config.toml
hop_length = 320
encoder_activation = "relu6"
text_encoder_norm = "layernorm"
text_encoder_fused_qkv = false
final_lr_fraction = 0.05
Rows from block 4 of the audio encoder of a small contrastive audio-text model, named by matrix and row number. Rows with one number belong to one channel. Each number is 128 + 24 x the weight over its row's rms, rounded and kept within 0 to 255. All counts start at 0. Numbers have three digits each.
After each channel's rows are labels from the 100 clips, of 14848, where the channel reaches its highest value: "peak in band" is the frequency band that holds the peak; "lies over" is the class under the peak. Only what is clearly more common there than usual is listed. The data: synthesized solo parts of chorales (CocoChorales).
# convs0: expand 5x5 conv (encoder.blocks.4.convs.0.weight, 192x48x5x5, each kernel summed), inputs 0-47
# convs1: project pointwise conv (encoder.blocks.4.convs.1.weight, 48x192x1x1, transposed), outputs 0-47

convs0.185:176095146154146101104113125117124141104109132146110170175119127119128127130103110153112150151140166166096161100119154172143156089109126100124140
convs1.185:128096128172106106184075128128081128146103128128128095128098099128128128128128145065128102115099110166135103146128128103128144128128096128128094
peak in band: 250 to 500 Hz
lies over: G4

convs0.184:119113130070157123110125118146117178158180119125098137114153149080101142170126118120149138142068140111141116136125128103116144154112119111162131
convs1.184:128128128128128128157104140128116093128171128102128169158128128128152119128128161106113091128150151128172128184058128096128128128128128182135156
peak in band: 1000 to 2000 Hz
lies over: B3

convs0.140:156141150120129128104124121147083077123136144142120091130129117110156122158165108124111115136086072100114089108143164105147113137133133123144072
convs1.140:128137128100177128128128128176128128128128128172154163138177164128128081128128150139115143128155153112090166115128085175152128128128128173128128
peak in band: 500 to 1000 Hz; 1000 to 2000 Hz
lies over: silence; C#3

convs0.121:118157143130176117131132101157125133167118083099113151131164132136147153089093151125096095129172126089140118133110119143135105142150110164129175
convs1.121:128128176128128128077155142115161128128128128128128162128115128090173186128083150128165124128128128128099128128128128114088094128143128080128175
peak in band: 1000 to 2000 Hz
lies over: G4

convs0.52:149164124080159110146103081124138149156152165106132141122138128123138126161143135090115152137124164123133074121119121078099122165116159121141158
convs1.52:128128128128128087171128128128128140128128089128128117100128128078182128128080117093128128116128114128128128128086128128128179109198150150167128
peak in band: 250 to 500 Hz
lies over: D3

convs0.6:116111188134147112087113163112123119088133076174129114175159148117134156131097104149151104147119105124119140139137115141149145120149083133113129
convs1.6:128128128112128128094128176128128089160191128139128128105170128128128128128128128145086128087143152162163128128100128086175128128128128127128185
peak in band: 1000 to 2000 Hz
lies over: B3

convs0.98:152166127103162108136098143146116113149152134135116110119141079131145087142109115108108130130126078092160118113096098121165135141186120156101138
convs1.98:081155169165128080128128098103128128159170095167128109112128141101128145140155137091128186128164139128128103109128128119128128100128128096128153
peak in band: 1000 to 2000 Hz
lies over: B3

convs0.139:098140118138134151131140111119178124097145138150083141165154137161120137128097146126120084136143151108121128168110078101091092126109161137137169
convs1.139:128128128128128151101128161128092123128128100146171128128100065128128110108128128166128157072128160128069128128105075128128128174128141128128128
peak in band: 250 to 500 Hz
lies over: F#3; C#3

convs0.108:121116148106138120093131101103121148112149134124123169169140141099148146119108114178153117147140162144128159116078115128089109146106161074144157
convs1.108:128128128171128091128128150107157128093128165098115161164103076141128168128108156128111128174128101128164128168078128109128128155128144128120152
peak in band: 0 to 250 Hz
lies over: B2; C3

convs0.21:150118120128139101145134087134111134157147171112104140123145120122097090127137125075073122151105113142127083136100129109103084172113129151159125
convs1.21:128121089172099128143145149159128090102128085107128115061128081128128128105108128128096128120161128160155103151128170154128128098128100128128128
peak in band: 250 to 500 Hz
lies over: D4

convs0.50:134119115151110133110150074148130139093105154112116110146118165128078124087160102124137153107096142169115089137128172129137118148076135122143124
convs1.50:158128157128128128142100159128148168128162083128124168128154128091128128106156091109159128128128109102128128128078075128151128128183128166128128
peak in band: 1000 to 2000 Hz
lies over: G#5

convs0.73:140140116083129144153135089137120147106141150095122149088161151127148166157102137111156170139094122082128110126165132087121135129106160099155124
convs1.73:051128128114162092095097128128128128091094114149128136128128101156128103111128139128147128128128149128109104128079095139165128128128188150128107
peak in band: 0 to 250 Hz
lies over: B2

convs0.191:103137081100150130131108121145131135137170121103105165113140132106135150126129092123166112110110128100117068130089123110091125165091150154164117
convs1.191:128128128161128136128128076139128102167128128155105181095075080128128128154128172128128145142128168128158128174146128128128128119109141102083128
peak in band: 500 to 1000 Hz
lies over: D#3

convs0.101:123129106166075144132111122156098132150168145124133143138105106131065113120142136142123139143108134102180093117060119144146140119139103134115125
convs1.101:090128128128128124178174117128174111128105183175128128128128101128128128128128105136128128167151128128098152128145165181091102128128128128114170
peak in band: 1000 to 2000 Hz
lies over: F4

convs0.150:140117183098141135142136142138103141079104104137113106151129156131133136170105143173130112105150126124120193141129081117161137107152110129119157
convs1.150:128163094128102167128132128148097081128128102102101148128128128167088155081128133153128106075128128158145086163128158093128128128147128112128128
peak in band: 1000 to 2000 Hz
lies over: G5; A#4

convs0.172:120118124101136081095136115088133149145120157138141144171118120102117093097136060071108133162134150146135126139115112099108123127134153141103100
convs1.172:161101106128128145128128128128128128199128128145168128128128142167145128166099128166119128128128161117128176159163128158179146128128141128078136
peak in band: 500 to 1000 Hz
lies over: C#4; C4

convs0.18:141124133115143139155119086149146142170113124097076122101181138165124123119108141126095109110158136103117089165150128146125105109111103123166167
convs1.18:099079088084086128085128171116128128128097128128105128142128073107140128128139128104128128128128128078128134166128098128119085128128128128110083
peak in band: 0 to 250 Hz; 250 to 500 Hz
lies over: F#5

convs0.183:116145092131121134164152079164099131144121203103126107132132153142100112115137141117091109136135082096128096148129141100138089137127131159131133
convs1.183:142128103153128128128162128160128089089128128128145116107128061164128128114128128185086152119169128148148099154141173164144128101128128128128128
peak in band: 1000 to 2000 Hz; 500 to 1000 Hz
lies over: A#3; A#4

convs0.131:180099166109110116113146147120143148125128120161138145167105099110137132160120111184120160150095135151107165111106123147086136100118132093121106
convs1.131:128128103128074128196100128134128128128118100159128098109081112128128128128128110093163128108128136099128128128148160113128168161128089101088097
peak in band: 500 to 1000 Hz; 250 to 500 Hz
lies over: C#4; G4

convs0.24:124098140117117112118179125073142141122154113141153150153119129092137112122179115139138145145114145176126130129122152118062093155106145121120095
convs1.24:134116177153128128100155128099153128128158104128117128128128167128148157128156128139128163111128128128092144073128128128195139152195128128128108
peak in band: 1000 to 2000 Hz; 250 to 500 Hz
lies over: C4; G#4

convs0.109:110110153102128123134128089178132166126135116112123135156146151086107129143154159119139105111113111130094127152093151125076110165106169131174121
convs1.109:141142128128171102155128128186128128091087128100158128128128128128128128128128156159128165128107128128128128128085097183128128128159171185128154
peak in band: 0 to 250 Hz
lies over: A#2

convs0.31:099117137138118099117152089121120137129113165118169166123112129095102128133159111094116106158146117154153105135105146124101128169101134201124105
convs1.31:128097062128175078128158147128174128106092090122113107128128128178128128146103128160128175128144128128128160128128128128150152128128149128102144
peak in band: 1000 to 2000 Hz
lies over: C5

convs0.146:150170113140088159159168095080100121116120119079112121098128142134129105104131160102122145122143111148158130111131161123114084161104139119139161
convs1.146:104128092128152128180128128128140128117128123128128139142128128148149128052107095124146128128128128128128165078084128128174088128103128180128150
peak in band: 250 to 500 Hz
lies over: silence; A3

convs0.53:101130135113120133138183106155141106130123111091144142119143157149153161104132160106115086073172138114137106161153114129121095109132138160091144
convs1.53:128128128104128128128164128128128144128128096128128188128128128071170128089158110088146128146128128128128146128128128114128096114128076086185164
peak in band: 500 to 1000 Hz
lies over: C5; B3

convs0.81:117128128128102116131134087123089083138109150147154147137121144088117110149168130125114072119135076163134116100102169137108120128119136155105084
convs1.81:151128079103125104128128146137128172096128128128166128172162128160128091167102100128099178128128128114128128128149108196128128128128146128128096
peak in band: 500 to 1000 Hz
lies over: F4

convs0.77:160141133099132096142130093170078118143111168092105136129131155112150097138137141121073129145127083110127099116131159124133086137149103160143121
convs1.77:128176128093128128128128141160153085128085128128167128167155126128128128150110170117158128104128170128128171128152089141128128075130096111152128
peak in band: 500 to 1000 Hz
lies over: B4

convs0.16:124106170144121131104104067131117111069143169141125112171120149129153135167139098123148150118101105164148092138134134138130106135117151111164141
convs1.16:128128165171128143117128165124128155128128105128084128128155128128093113128128128128128128179128088160115128104092128128099064087128158102170128
peak in band: 1000 to 2000 Hz
lies over: C#4

convs0.180:124118148133132151118139082135132147133146135139106169130149119126112107113157103112113114156141125132117129111065134168062094155087122151168105
convs1.180:128089128116106146173081128128128157098128128183174128128093150128103128128099128109128128128161128175123128148156132107128128128162102128097075
peak in band: 500 to 1000 Hz
lies over: C4

convs0.163:125119182128134132130125143111122117088116125125122152147159147124131131126084131158136160121137129151143217094107139119120174120140130096095154
convs1.163:176128128174128128128128128128128128128128113091128070096157128128128128128128128128128128128128100155128053128128195101128162128128074128128128
peak in band: 500 to 1000 Hz
lies over: A#3

convs0.129:086100120145139106123147110103136100092138121100135168131134110083145126106146098098148135137120112152119109133137136080125114185111139192128106
convs1.129:128087096073116128111163128141128168083110128091084159128080128128109128128128096166151128093128128151139128128128128104128128128183128128098128
peak in band: 500 to 1000 Hz
lies over: C#4

convs0.118:157132147132156139127127152122130132118127079128112138110144124111183155136064114136156109116131161151101199131114084117117152142133117116143149
convs1.118:128128128143128161093128128128095084128160108114128121128128128156128175080099157114128140080128091166156088111160167128156146128150093128128128
peak in band: 500 to 1000 Hz; 1000 to 2000 Hz
lies over: A3; D4

convs0.32:123113131133121158128123097104135144072082169133132121145144137144110093124107134133077125158195132116149120158138120137133096096122149155116165
convs1.32:128128128128128161128128128135128128128128128128145178128120128071147128128128128148173128128128143095128128159093085158115128228128128128130095
peak in band: 1000 to 2000 Hz
lies over: A#4

convs0.162:101154115120164134108152074141116116122091162106119104132185145108143129085154087100123118119154117117159083123150164159133124133137125138119116
convs1.162:117171170128108128128070191108102175128102128136128071128128128128089128128096128128153108128128128128128165094128128094140128097103128128128128
peak in band: 1000 to 2000 Hz
lies over: D#5

convs0.115:117096106092160120141130137114149155116173155118132130104144145089127139144144096101157144138081123120106083135132129104097112160081164147164128
convs1.115:128087104128163074175166104167128098128128128104081128103151128128128128128103158128171102155146170128128128128105150138128128142128162128160148
peak in band: 1000 to 2000 Hz; 500 to 1000 Hz
lies over: D3; C#3

convs0.160:127111123154095125152159105106100107110081144107085097097127140147112095096099194101101129142147105091139148113126132117127101124130134136113159
convs1.160:128159090128128128173128128128128149134084128128191128162108104124158144081092098079082141128112128128128146134088097123128100128128128128120148
peak in band: 250 to 500 Hz; 500 to 1000 Hz
lies over: F3; D4

convs0.30:110140127131157148139150122125116112129124113109150117106192158162112145115136149138094059098162099098095134159153119145107098136128142148110150
convs1.30:128128163113128128088128128136166156128128163096148169128141109089128171128127128181154128157102179100091128145128147128128128128146128075128149
peak in band: 1000 to 2000 Hz
lies over: G#4

convs0.63:142112130165083164179148151081152152125121116134139157085095095144121100128137166128125135144131131154135166106105130166087112139106127125121110
convs1.63:128170128084128128128128128128114079118128128132090115177128166128128115128128159128128086080128154128128064128128128128112114128186106144151102
peak in band: 250 to 500 Hz
lies over: silence

convs0.103:136148124091161134143106082139122161120151182104107148130139140107113126167125102122134146143092140118121082153106108080113117136098161126168148
convs1.103:100137068128128128128167107120103088112094113128128168128087128128128128128128159151146128068146128171162128134128131171128128128180156128128128
peak in band: 0 to 250 Hz
lies over: G5

convs0.114:123126084098126168175114142082104134167176150120117144098140139133102126141119156142162104113125144138158125138100125110084135152104170127130154
convs1.114:160128128152194128128144128128162141142141147093148116092172090090103144128097084158113128128095128128106128128128161128159128140128171135128157
peak in band: 250 to 500 Hz
lies over: C#4

convs0.86:142146173129140110123137118136096135072100120145098117136178113100143090112110103109127115147103117147147119127082120101107105186115121156152122
convs1.86:128128128128128156128128128128128128184167147147128128104137128128154149107152128121092099128175128165128097161066192104128128128111128084128134
peak in band: 500 to 1000 Hz
lies over: silence

convs0.190:148101153099118086097109126133125159136139128173110178183127146090103122176140111149145122134104143147125131130121108135096161100145129091128104
convs1.190:128143102149128128101128128128128128085128128168128128128086166161158172182128114128106128122128159178135168108142128128155092128081128166128128
peak in band: 250 to 500 Hz
lies over: F3

convs0.141:128102195166144121111129105133082141060119091095119127155150149092149113128153133143122120144143106150165133135099130144124103146154118125132120
convs1.141:128093128150128086128128165128085128128128128111139128163128128128128128058128128128128128108156128182155128128128142128155180166128128194128128
peak in band: 2000 to 4000 Hz
lies over: silence; C5