From a checkpoint of a small contrastive audio-text model.
Model: encoder norm batchnorm, encoder widths [24, 48, 96].
Training: adamw at rate 0.0014, 12200 steps, batches of 256.
Data: 39062 training examples, 80.0 epochs.
Rows from block 5 of the audio encoder of a small contrastive audio-text model, named by matrix and row number. Rows with one number belong to one channel. Each number is 500 + 25 x the weight over its row's rms, rounded and kept within 0 to 999. All counts start at 0. Numbers have three digits each.
After each channel's rows are labels from the 100 clips, of 14848, where the channel reaches its highest value: "peak on" is the class under the peak. Only what is clearly more common there than usual is listed. The data: synthesized solo parts of chorales (CocoChorales). In brackets: how many of the 100, against the usual share in percent.
# convs0: expand 5x5 conv (encoder.blocks.5.convs.0.weight, 192x48x5x5, each kernel summed), inputs 0-47
# convs1: project pointwise conv (encoder.blocks.5.convs.1.weight, 48x192x1x1, transposed), outputs 0-47

convs0.143:503478532526469438444540493533488477520489526520516554519491514505457520476481521518488507477526497476521503503468506484483489502456493517510523
convs1.143:500523500500457484556500557500585500475500500548500500500500500500500454466500525500500463542502481500500479500500500550521500500500500500502500
peak on: G#3 (44 vs 2)

convs0.185:490530480492526497511486480516465473525539539484506513476488504523496502539496490526441526475470464458505441466506534514521487485481500500509534
convs1.185:500465500500500484500500444528500447500480462439473473511500500478500500500500500528547500529500471462500452544500500531500500459478500500500525
peak on: D4 (56 vs 3.9)

convs0.105:471508499488528498497516485483475516497520546522503507473507516449491481519520488473490453538512474505523469468503508489460429534499491538518472
convs1.105:500535500481481532528500522500459500474458461445500429500500500470500500500500500531500525500500465500500455500500500544500500459500500500500553
peak on: C5 (42 vs 3.2)

convs0.67:553495526480473464472488495473462498487481526481503521512455485519492496508447432529502517516503507532461498481482474484504476523482503468522510
convs1.67:500464500431500500500500500500463531444500500500500500500447500534473487500517419514513500476500500542500536526500500500523500500500500500500539
peak on: G#3 (67 vs 2)

convs0.110:498504487486481501535493457518492466547515526436499465425505481509529504488462492484497507464479479478498491493497487502530533475499526478510522
convs1.110:500500526473500500500471458455500454500479439500463500472518500523500500500446500500500500520580500500523473462500500500535500500500500500466500
peak on: F3 (78 vs 0.9)

convs0.19:474503514527510488479526505511532537489512514516516502519533508517466499445518479497478496489551509513517479530473493516554525478551474537463524
convs1.19:463500500500553500500500500531500486486438464500500523471473521514559545500478466500517486500523500500463500520513500448482500530500552500500500
peak on: C4 (51 vs 2.7)

convs0.159:512529533546481460462525498552536509489500515501525513522514534546526527473479502479487473532504503478494527512456450499490529517493494511478498
convs1.159:523513458500480500542515531500478500466527500479500524532486515500500500469521500514500500515502500514531500468458500493565539441500448530477481
peak on: F4 (100 vs 2.9)

convs0.36:465492544492494501478497500503515473530548476474503482512517480530562488475504500446515510499488501487420498519530490466513513514498472490514493
convs1.36:515500500500536546500500500477450500529500511500500576500540461507500500500528526500500500500500539470515553500541548541500500500500500507500470
peak on: G#3 (34 vs 2); A3 (25 vs 2.2)

convs0.140:487461514531531454498466495500449475500510519474453518532528509438505473485513497486502500526482463506537475502482508483477482536520497528506482
convs1.140:474500500500500500500500496500430489515551441500500523500500500500500527531500500449500523500500566500500500500500488500470436500500500539490460
peak on: D4 (62 vs 3.9)

convs0.83:514524505493543520521490482523477475474491539513469499516551490520481482506495536529479493481544496459484489506476452485492454497521512528499557
convs1.83:500500525438500500479478500500500500439500468528500467500441500509542537458545500500521500500538475500500500500500467462500468500524500470500500
peak on: D4 (37 vs 3.9)

convs0.7:509500473456483475543554482545489485519531497475474507473491518454505480504551484482536507434505520511515506499492488480479507534490505503517508
convs1.7:471500500500482469475500455543500536514500500500500479462500537462507483479500500466441516478447524500463471500463468500500500500500460500500540
peak on: C#4 (72 vs 3.4)

convs0.101:505468548507519511481515495496463497448480475528477494528505553505477517516483516576493467497543508476483521494508467520505467472505498492490507
convs1.101:519500536500500515450500474548476500500500500532500500500500500444500483500465451452500521500479520500454500500500500444484500500454500477497547
peak on: C#4 (59 vs 3.4)

convs0.116:475474485481491505538453492474504513500542477460508476510540546483511485495518496462546467473499463504503520544534468490493504502515532481471502
convs1.116:500519503483474450500500524468500500513434500525500500500539500500450500500500519483500500500522480460531500500513456526573482500500461527524500
peak on: C5 (76 vs 3.2)

convs0.6:487497554514510474467535470517532514485516480488498499534539513459523498459543502462513508522485523491544465525537484487520479534471510497507507
convs1.6:480500555500520500525463460458500425500500500500477500500500500545500500489498500500530514548500482465537485500522500500500500500500500500559546
peak on: B4 (29 vs 3.3)

convs0.26:502452535504498486467548477492525540452503538507485515511512538470512489490526466482506504538524488535502485490532524503455483521458503516511479
convs1.26:500500465500500549532500500500500458500500475425500471500500471500500500478456500517500529500521500500500500500484558500500467500500533448550526
peak on: G#3 (39 vs 2); C#4 (33 vs 3.4)

convs0.125:520534499497504517529486487481521497460508513541508517496524473495509509526495470483507494514478503496507471483473494434477513584489506483532550
convs1.125:472472500500500500467500500466500500500540500481523500500549532569507440481500500500500500500507450526500500470500500500500448553500500478500537
peak on: G#3 (53 vs 2)

convs0.171:538500448506466482515515490483494520494511517513471537486510476498483461503512467499518506494473528557478514486505557501527509563469471518510510
convs1.171:488500521500467531520500500500500537499500531483524500480473526500520500500500456500449447500500500527444526537500541480459543500486547500500484
peak on: A#3 (49 vs 2.6); silence (47 vs 22.8)

convs0.181:501466497517495457475502474499485481490460480502520525461495514461473512483530465498533440501481498495507485483493550487470502543449519530502489
convs1.181:500561563510483451521484476531478473500500500524455500542538500466516500500500500464500500500539500500500500532467500500500462471461500500491500
peak on: C5 (35 vs 3.2); F4 (27 vs 2.9)

convs0.112:498519511502524488455489474547457530495495501473485527495470492461480490510486430499505534538481512510472488463467515484529505514535478526521490
convs1.112:537485500500535500500470460500542541500566500480500500477500500500536500535486446535525500453500456544500500500528500500500517500500500500500464
peak on: B3 (26 vs 2.5)

convs0.84:491502539541493468497504520516489498462472466462430491473509535505515506487459492474520501504491496496461528505470470462503527511531475484520470
convs1.84:556515500533500528500500528480500500500500541500519529475466482500449500500500500500500509437513500560500522500555463513500500500535500515500462
peak on: A#3 (57 vs 2.6); E3 (30 vs 0.7)

convs0.188:495507453489515495544520471518510503502495560510451515497532526493481512488450523443478495498501523482532469498481515502482498503507466540485537
convs1.188:500516525476470500534529500500519542462500500479526500530500523500541525500559500558468522500476500551500480500500500500464500509544500471500532
peak on: F3 (90 vs 0.9)

convs0.108:494500456460477496513495520478503504536541542455462480495483469516511471474521481483452511516527456507482509520514472529490455471512487500515480
convs1.108:500500502461500558523514500500500500500478500535528500530500439500500546500517526500500500452500488535465500500500500542500525467500547560500501
peak on: A#3 (25 vs 2.6)

convs0.9:496502476488489499540513492491515522505559530483471504499492544565477463486541560485489483476500476517525502511483485503488468511484518478490537
convs1.9:431464500479500487500480500500500498500464500500500509466500542500533500500500500551500500483500460450500500456500536500539560546500500500500500
peak on: B4 (60 vs 3.3)

convs0.109:497530550473525466464499506513527517479515507502496510491506538513535553510447515508511434510496488476460498514485453484487496501499484498534516
convs1.109:500525500500500500500511534511500525430500534500478500517500500500500500476500445500535532464500442533500500500448500462555500500536500500483492
peak on: C4 (97 vs 2.7)

convs0.44:489531508538482507496496529501518501469485489508512515516507470527475476456494538510461467502520476491528550502468452469522481546525516529498540
convs1.44:538500500500500544522500531474500500457477500500500500500551469500500468456500501470500500461524425533500470477500500500526500500456534511524500
peak on: F3 (37 vs 0.9)

convs0.39:517471483518488498481520557509503503484501494480488514537483461563489481534494531520492554483505466481482499452459499501495509464511519481527476
convs1.39:480500500500500500531534523500544517500500500500500455500478500532500500531453468543560471500500451500500500532500500500522500543532500439516500
peak on: B3 (90 vs 2.5)

convs0.90:481463479465487498523477469484488527500527500467456544516497493478538528536494512513503527500521482503512500454517540533494476462496495528505443
convs1.90:474500448430500483450471500500500500551500500500500518500500500504500500527513456500500500510505500558484560500500500500500500523500526500450539
peak on: D3 (37 vs 0.8)

convs0.13:526523530497512476438531488543506505473496504525530508529496525490548541496532490494477506558450506516470508495488510510512508523524465496485484
convs1.13:500500500439515534445500470481534516500513500500521500447500525500518500556500472461488500500538461500507466500478500464500514461500500483537500
peak on: C#4 (96 vs 3.4)

convs0.16:533534502480515499498494499509505521504468506519482533537526498502568501505443502522530470514525507506493515490466478481484482498549560478521523
convs1.16:500500500500448438479524519500500536500500534477500500529500554500493459500500475500500525455500532530500500533500500500510458505500461550500537
peak on: C4 (80 vs 2.7)

convs0.122:548530519525525500484496509531489527475525545512520500514498525479496494546506513520481569540452520510506495491454512500497516536512510482523520
convs1.122:500529500500500500527553541478480500483500476544500500500500509536492500500517500569521467460519500514500500519500500500500466558540500458470530
peak on: D4 (52 vs 3.9)

convs0.131:502465527532467460463509548508484519497525526488488487542485523506512489531538517501509552532469454550494494512537497496507506511496499479531497
convs1.131:516495465500513536488500543454500462500500476547507461500554475547542487468500500500543521500500459500500448500500500500500535515500500500500518
peak on: C4 (28 vs 2.7)

convs0.145:505493497540484491492553494483510489438505520483502494468517503478494469472526488451498540507468494528506494478530551505551497528466495527516488
convs1.145:500566543533500540500500500500500500450500454500479500500500500521544516500500500500549500500501434500542500460500500451500500500500468500500500
peak on: C4 (100 vs 2.7)

convs0.95:488513515462524491476557498501507479480508525475520515507485571480516476460527497487491495509508498519544492518506501492460491530519522544452531
convs1.95:500557551500521471500513500500466443543523500524565481534500500500492500500500539500459500500483536500500484475500500500467500500500479500470463
peak on: F4 (81 vs 2.9)

convs0.158:444508478466511493482508528462513525503532500528507520509489491493505510521525453473521482517480470491540445523502474466493486533468498553494498
convs1.158:438500500500500478482500500500464513500469464500476500500540506545461500533485512500500500500500500462477479544500481500500500521500455436543535
peak on: F4 (100 vs 2.9)

convs0.41:543504530474486497493488452503469508533475514520555530515482473488487500535533495511465503541467495526522484482494561502467504522498474488489477
convs1.41:500520534500500470500564500530485500500500464566480546480500510500463538500500468528500469520467508489516500500500500500479464552533500476500500
peak on: D4 (73 vs 3.9)

convs0.111:492478522518501486524479488484489510484547521485495528535514481486495446505559486486480520518461432518525464483479518479487464524481514508519500
convs1.111:500513473477500465465500475500453500500490500534481500523556538546535488512537497519500536500545500500500500500456462500500475500540475483487533
peak on: D3 (94 vs 0.8)

convs0.18:526492523518471498537522471493450510525503540511497478460499564482499490519490528485477494507478456496493455490484566512471486506506510502510475
convs1.18:500530500485500500500500500500500543500500500517562518500500500500516500465557500500500500526500535500464500530443500548500521543500500532500569
peak on: A#3 (53 vs 2.6)

convs0.56:473474490495528457499526486499501452513453514472504515510491531462488500461524465513510453453518494531522489511511542497487504525487522551499479
convs1.56:500516553533512479500493467457493466537500461515471500500537513500518474469500537500500518478500553533468497470500500500483500530464500500445500
peak on: F4 (87 vs 2.9)

convs0.17:476479505474506488470506457505472441498517530487480507545506478503495495517540456516496510437491493498495448552491499462521505491498509508511475
convs1.17:500500525533524500528500489504484477500500500500540500500478470520500529508446551500500500500547500500500471561522551500500500500500500471548445
peak on: F4 (48 vs 2.9); D#5 (41 vs 2.8)

convs0.126:517493499512520508524509512516476519474518508466484462505511562516504499468462502495491516490490464456524532547527465462525496491514539473478540
convs1.126:531500481477500551500471539500500500500489500500476500500500478521453453500526500499500538437524459541500500500525500500500493476470471476509559
peak on: F3 (42 vs 0.9); A#3 (42 vs 2.6)

convs0.102:471449487487549536516509532471501520499501493490472467448491548478476494500520471519536494488469493470526531476485485485460511531511474486508489
convs1.102:549500500500500500500442523473476500514514532509500500479500500500500468491490500500500553500500518558533500468535500500450500471539485548475539
peak on: D3 (49 vs 0.8); E3 (39 vs 0.7)

convs0.61:488523508453484522547489442490488501516507512517498463468491505509510450520514463436458478486501484483531472469468476514500525511511498493511502
convs1.61:441487500465471484480507521516539500479443500436500500500500500515500500531481474507500500500559525485537558483488529500500523518500501500500500
peak on: B3 (59 vs 2.5); B4 (31 vs 3.3)

convs0.68:500498473450487513539519464487519511512509524495525530483478479517511487494542490448475487514500525535515484521519498504479452499449542537534492
convs1.68:500454547500500545500500500500500535500500500500500467500460500490451500500500500508538500463500440480472485532500500500500500500559551482457513
peak on: A#3 (87 vs 2.6)

convs0.77:473490517488501463471507489499476520506469516495497529494488518457461502492521470462513475459504488495557472496491497478480506520472556562502473
convs1.77:557525534519500512500500500500481500494541463500483473471479500500549500500516500446500500537500500463500500539474500536452500444500469500500475
peak on: C4 (50 vs 2.7); F4 (29 vs 2.9)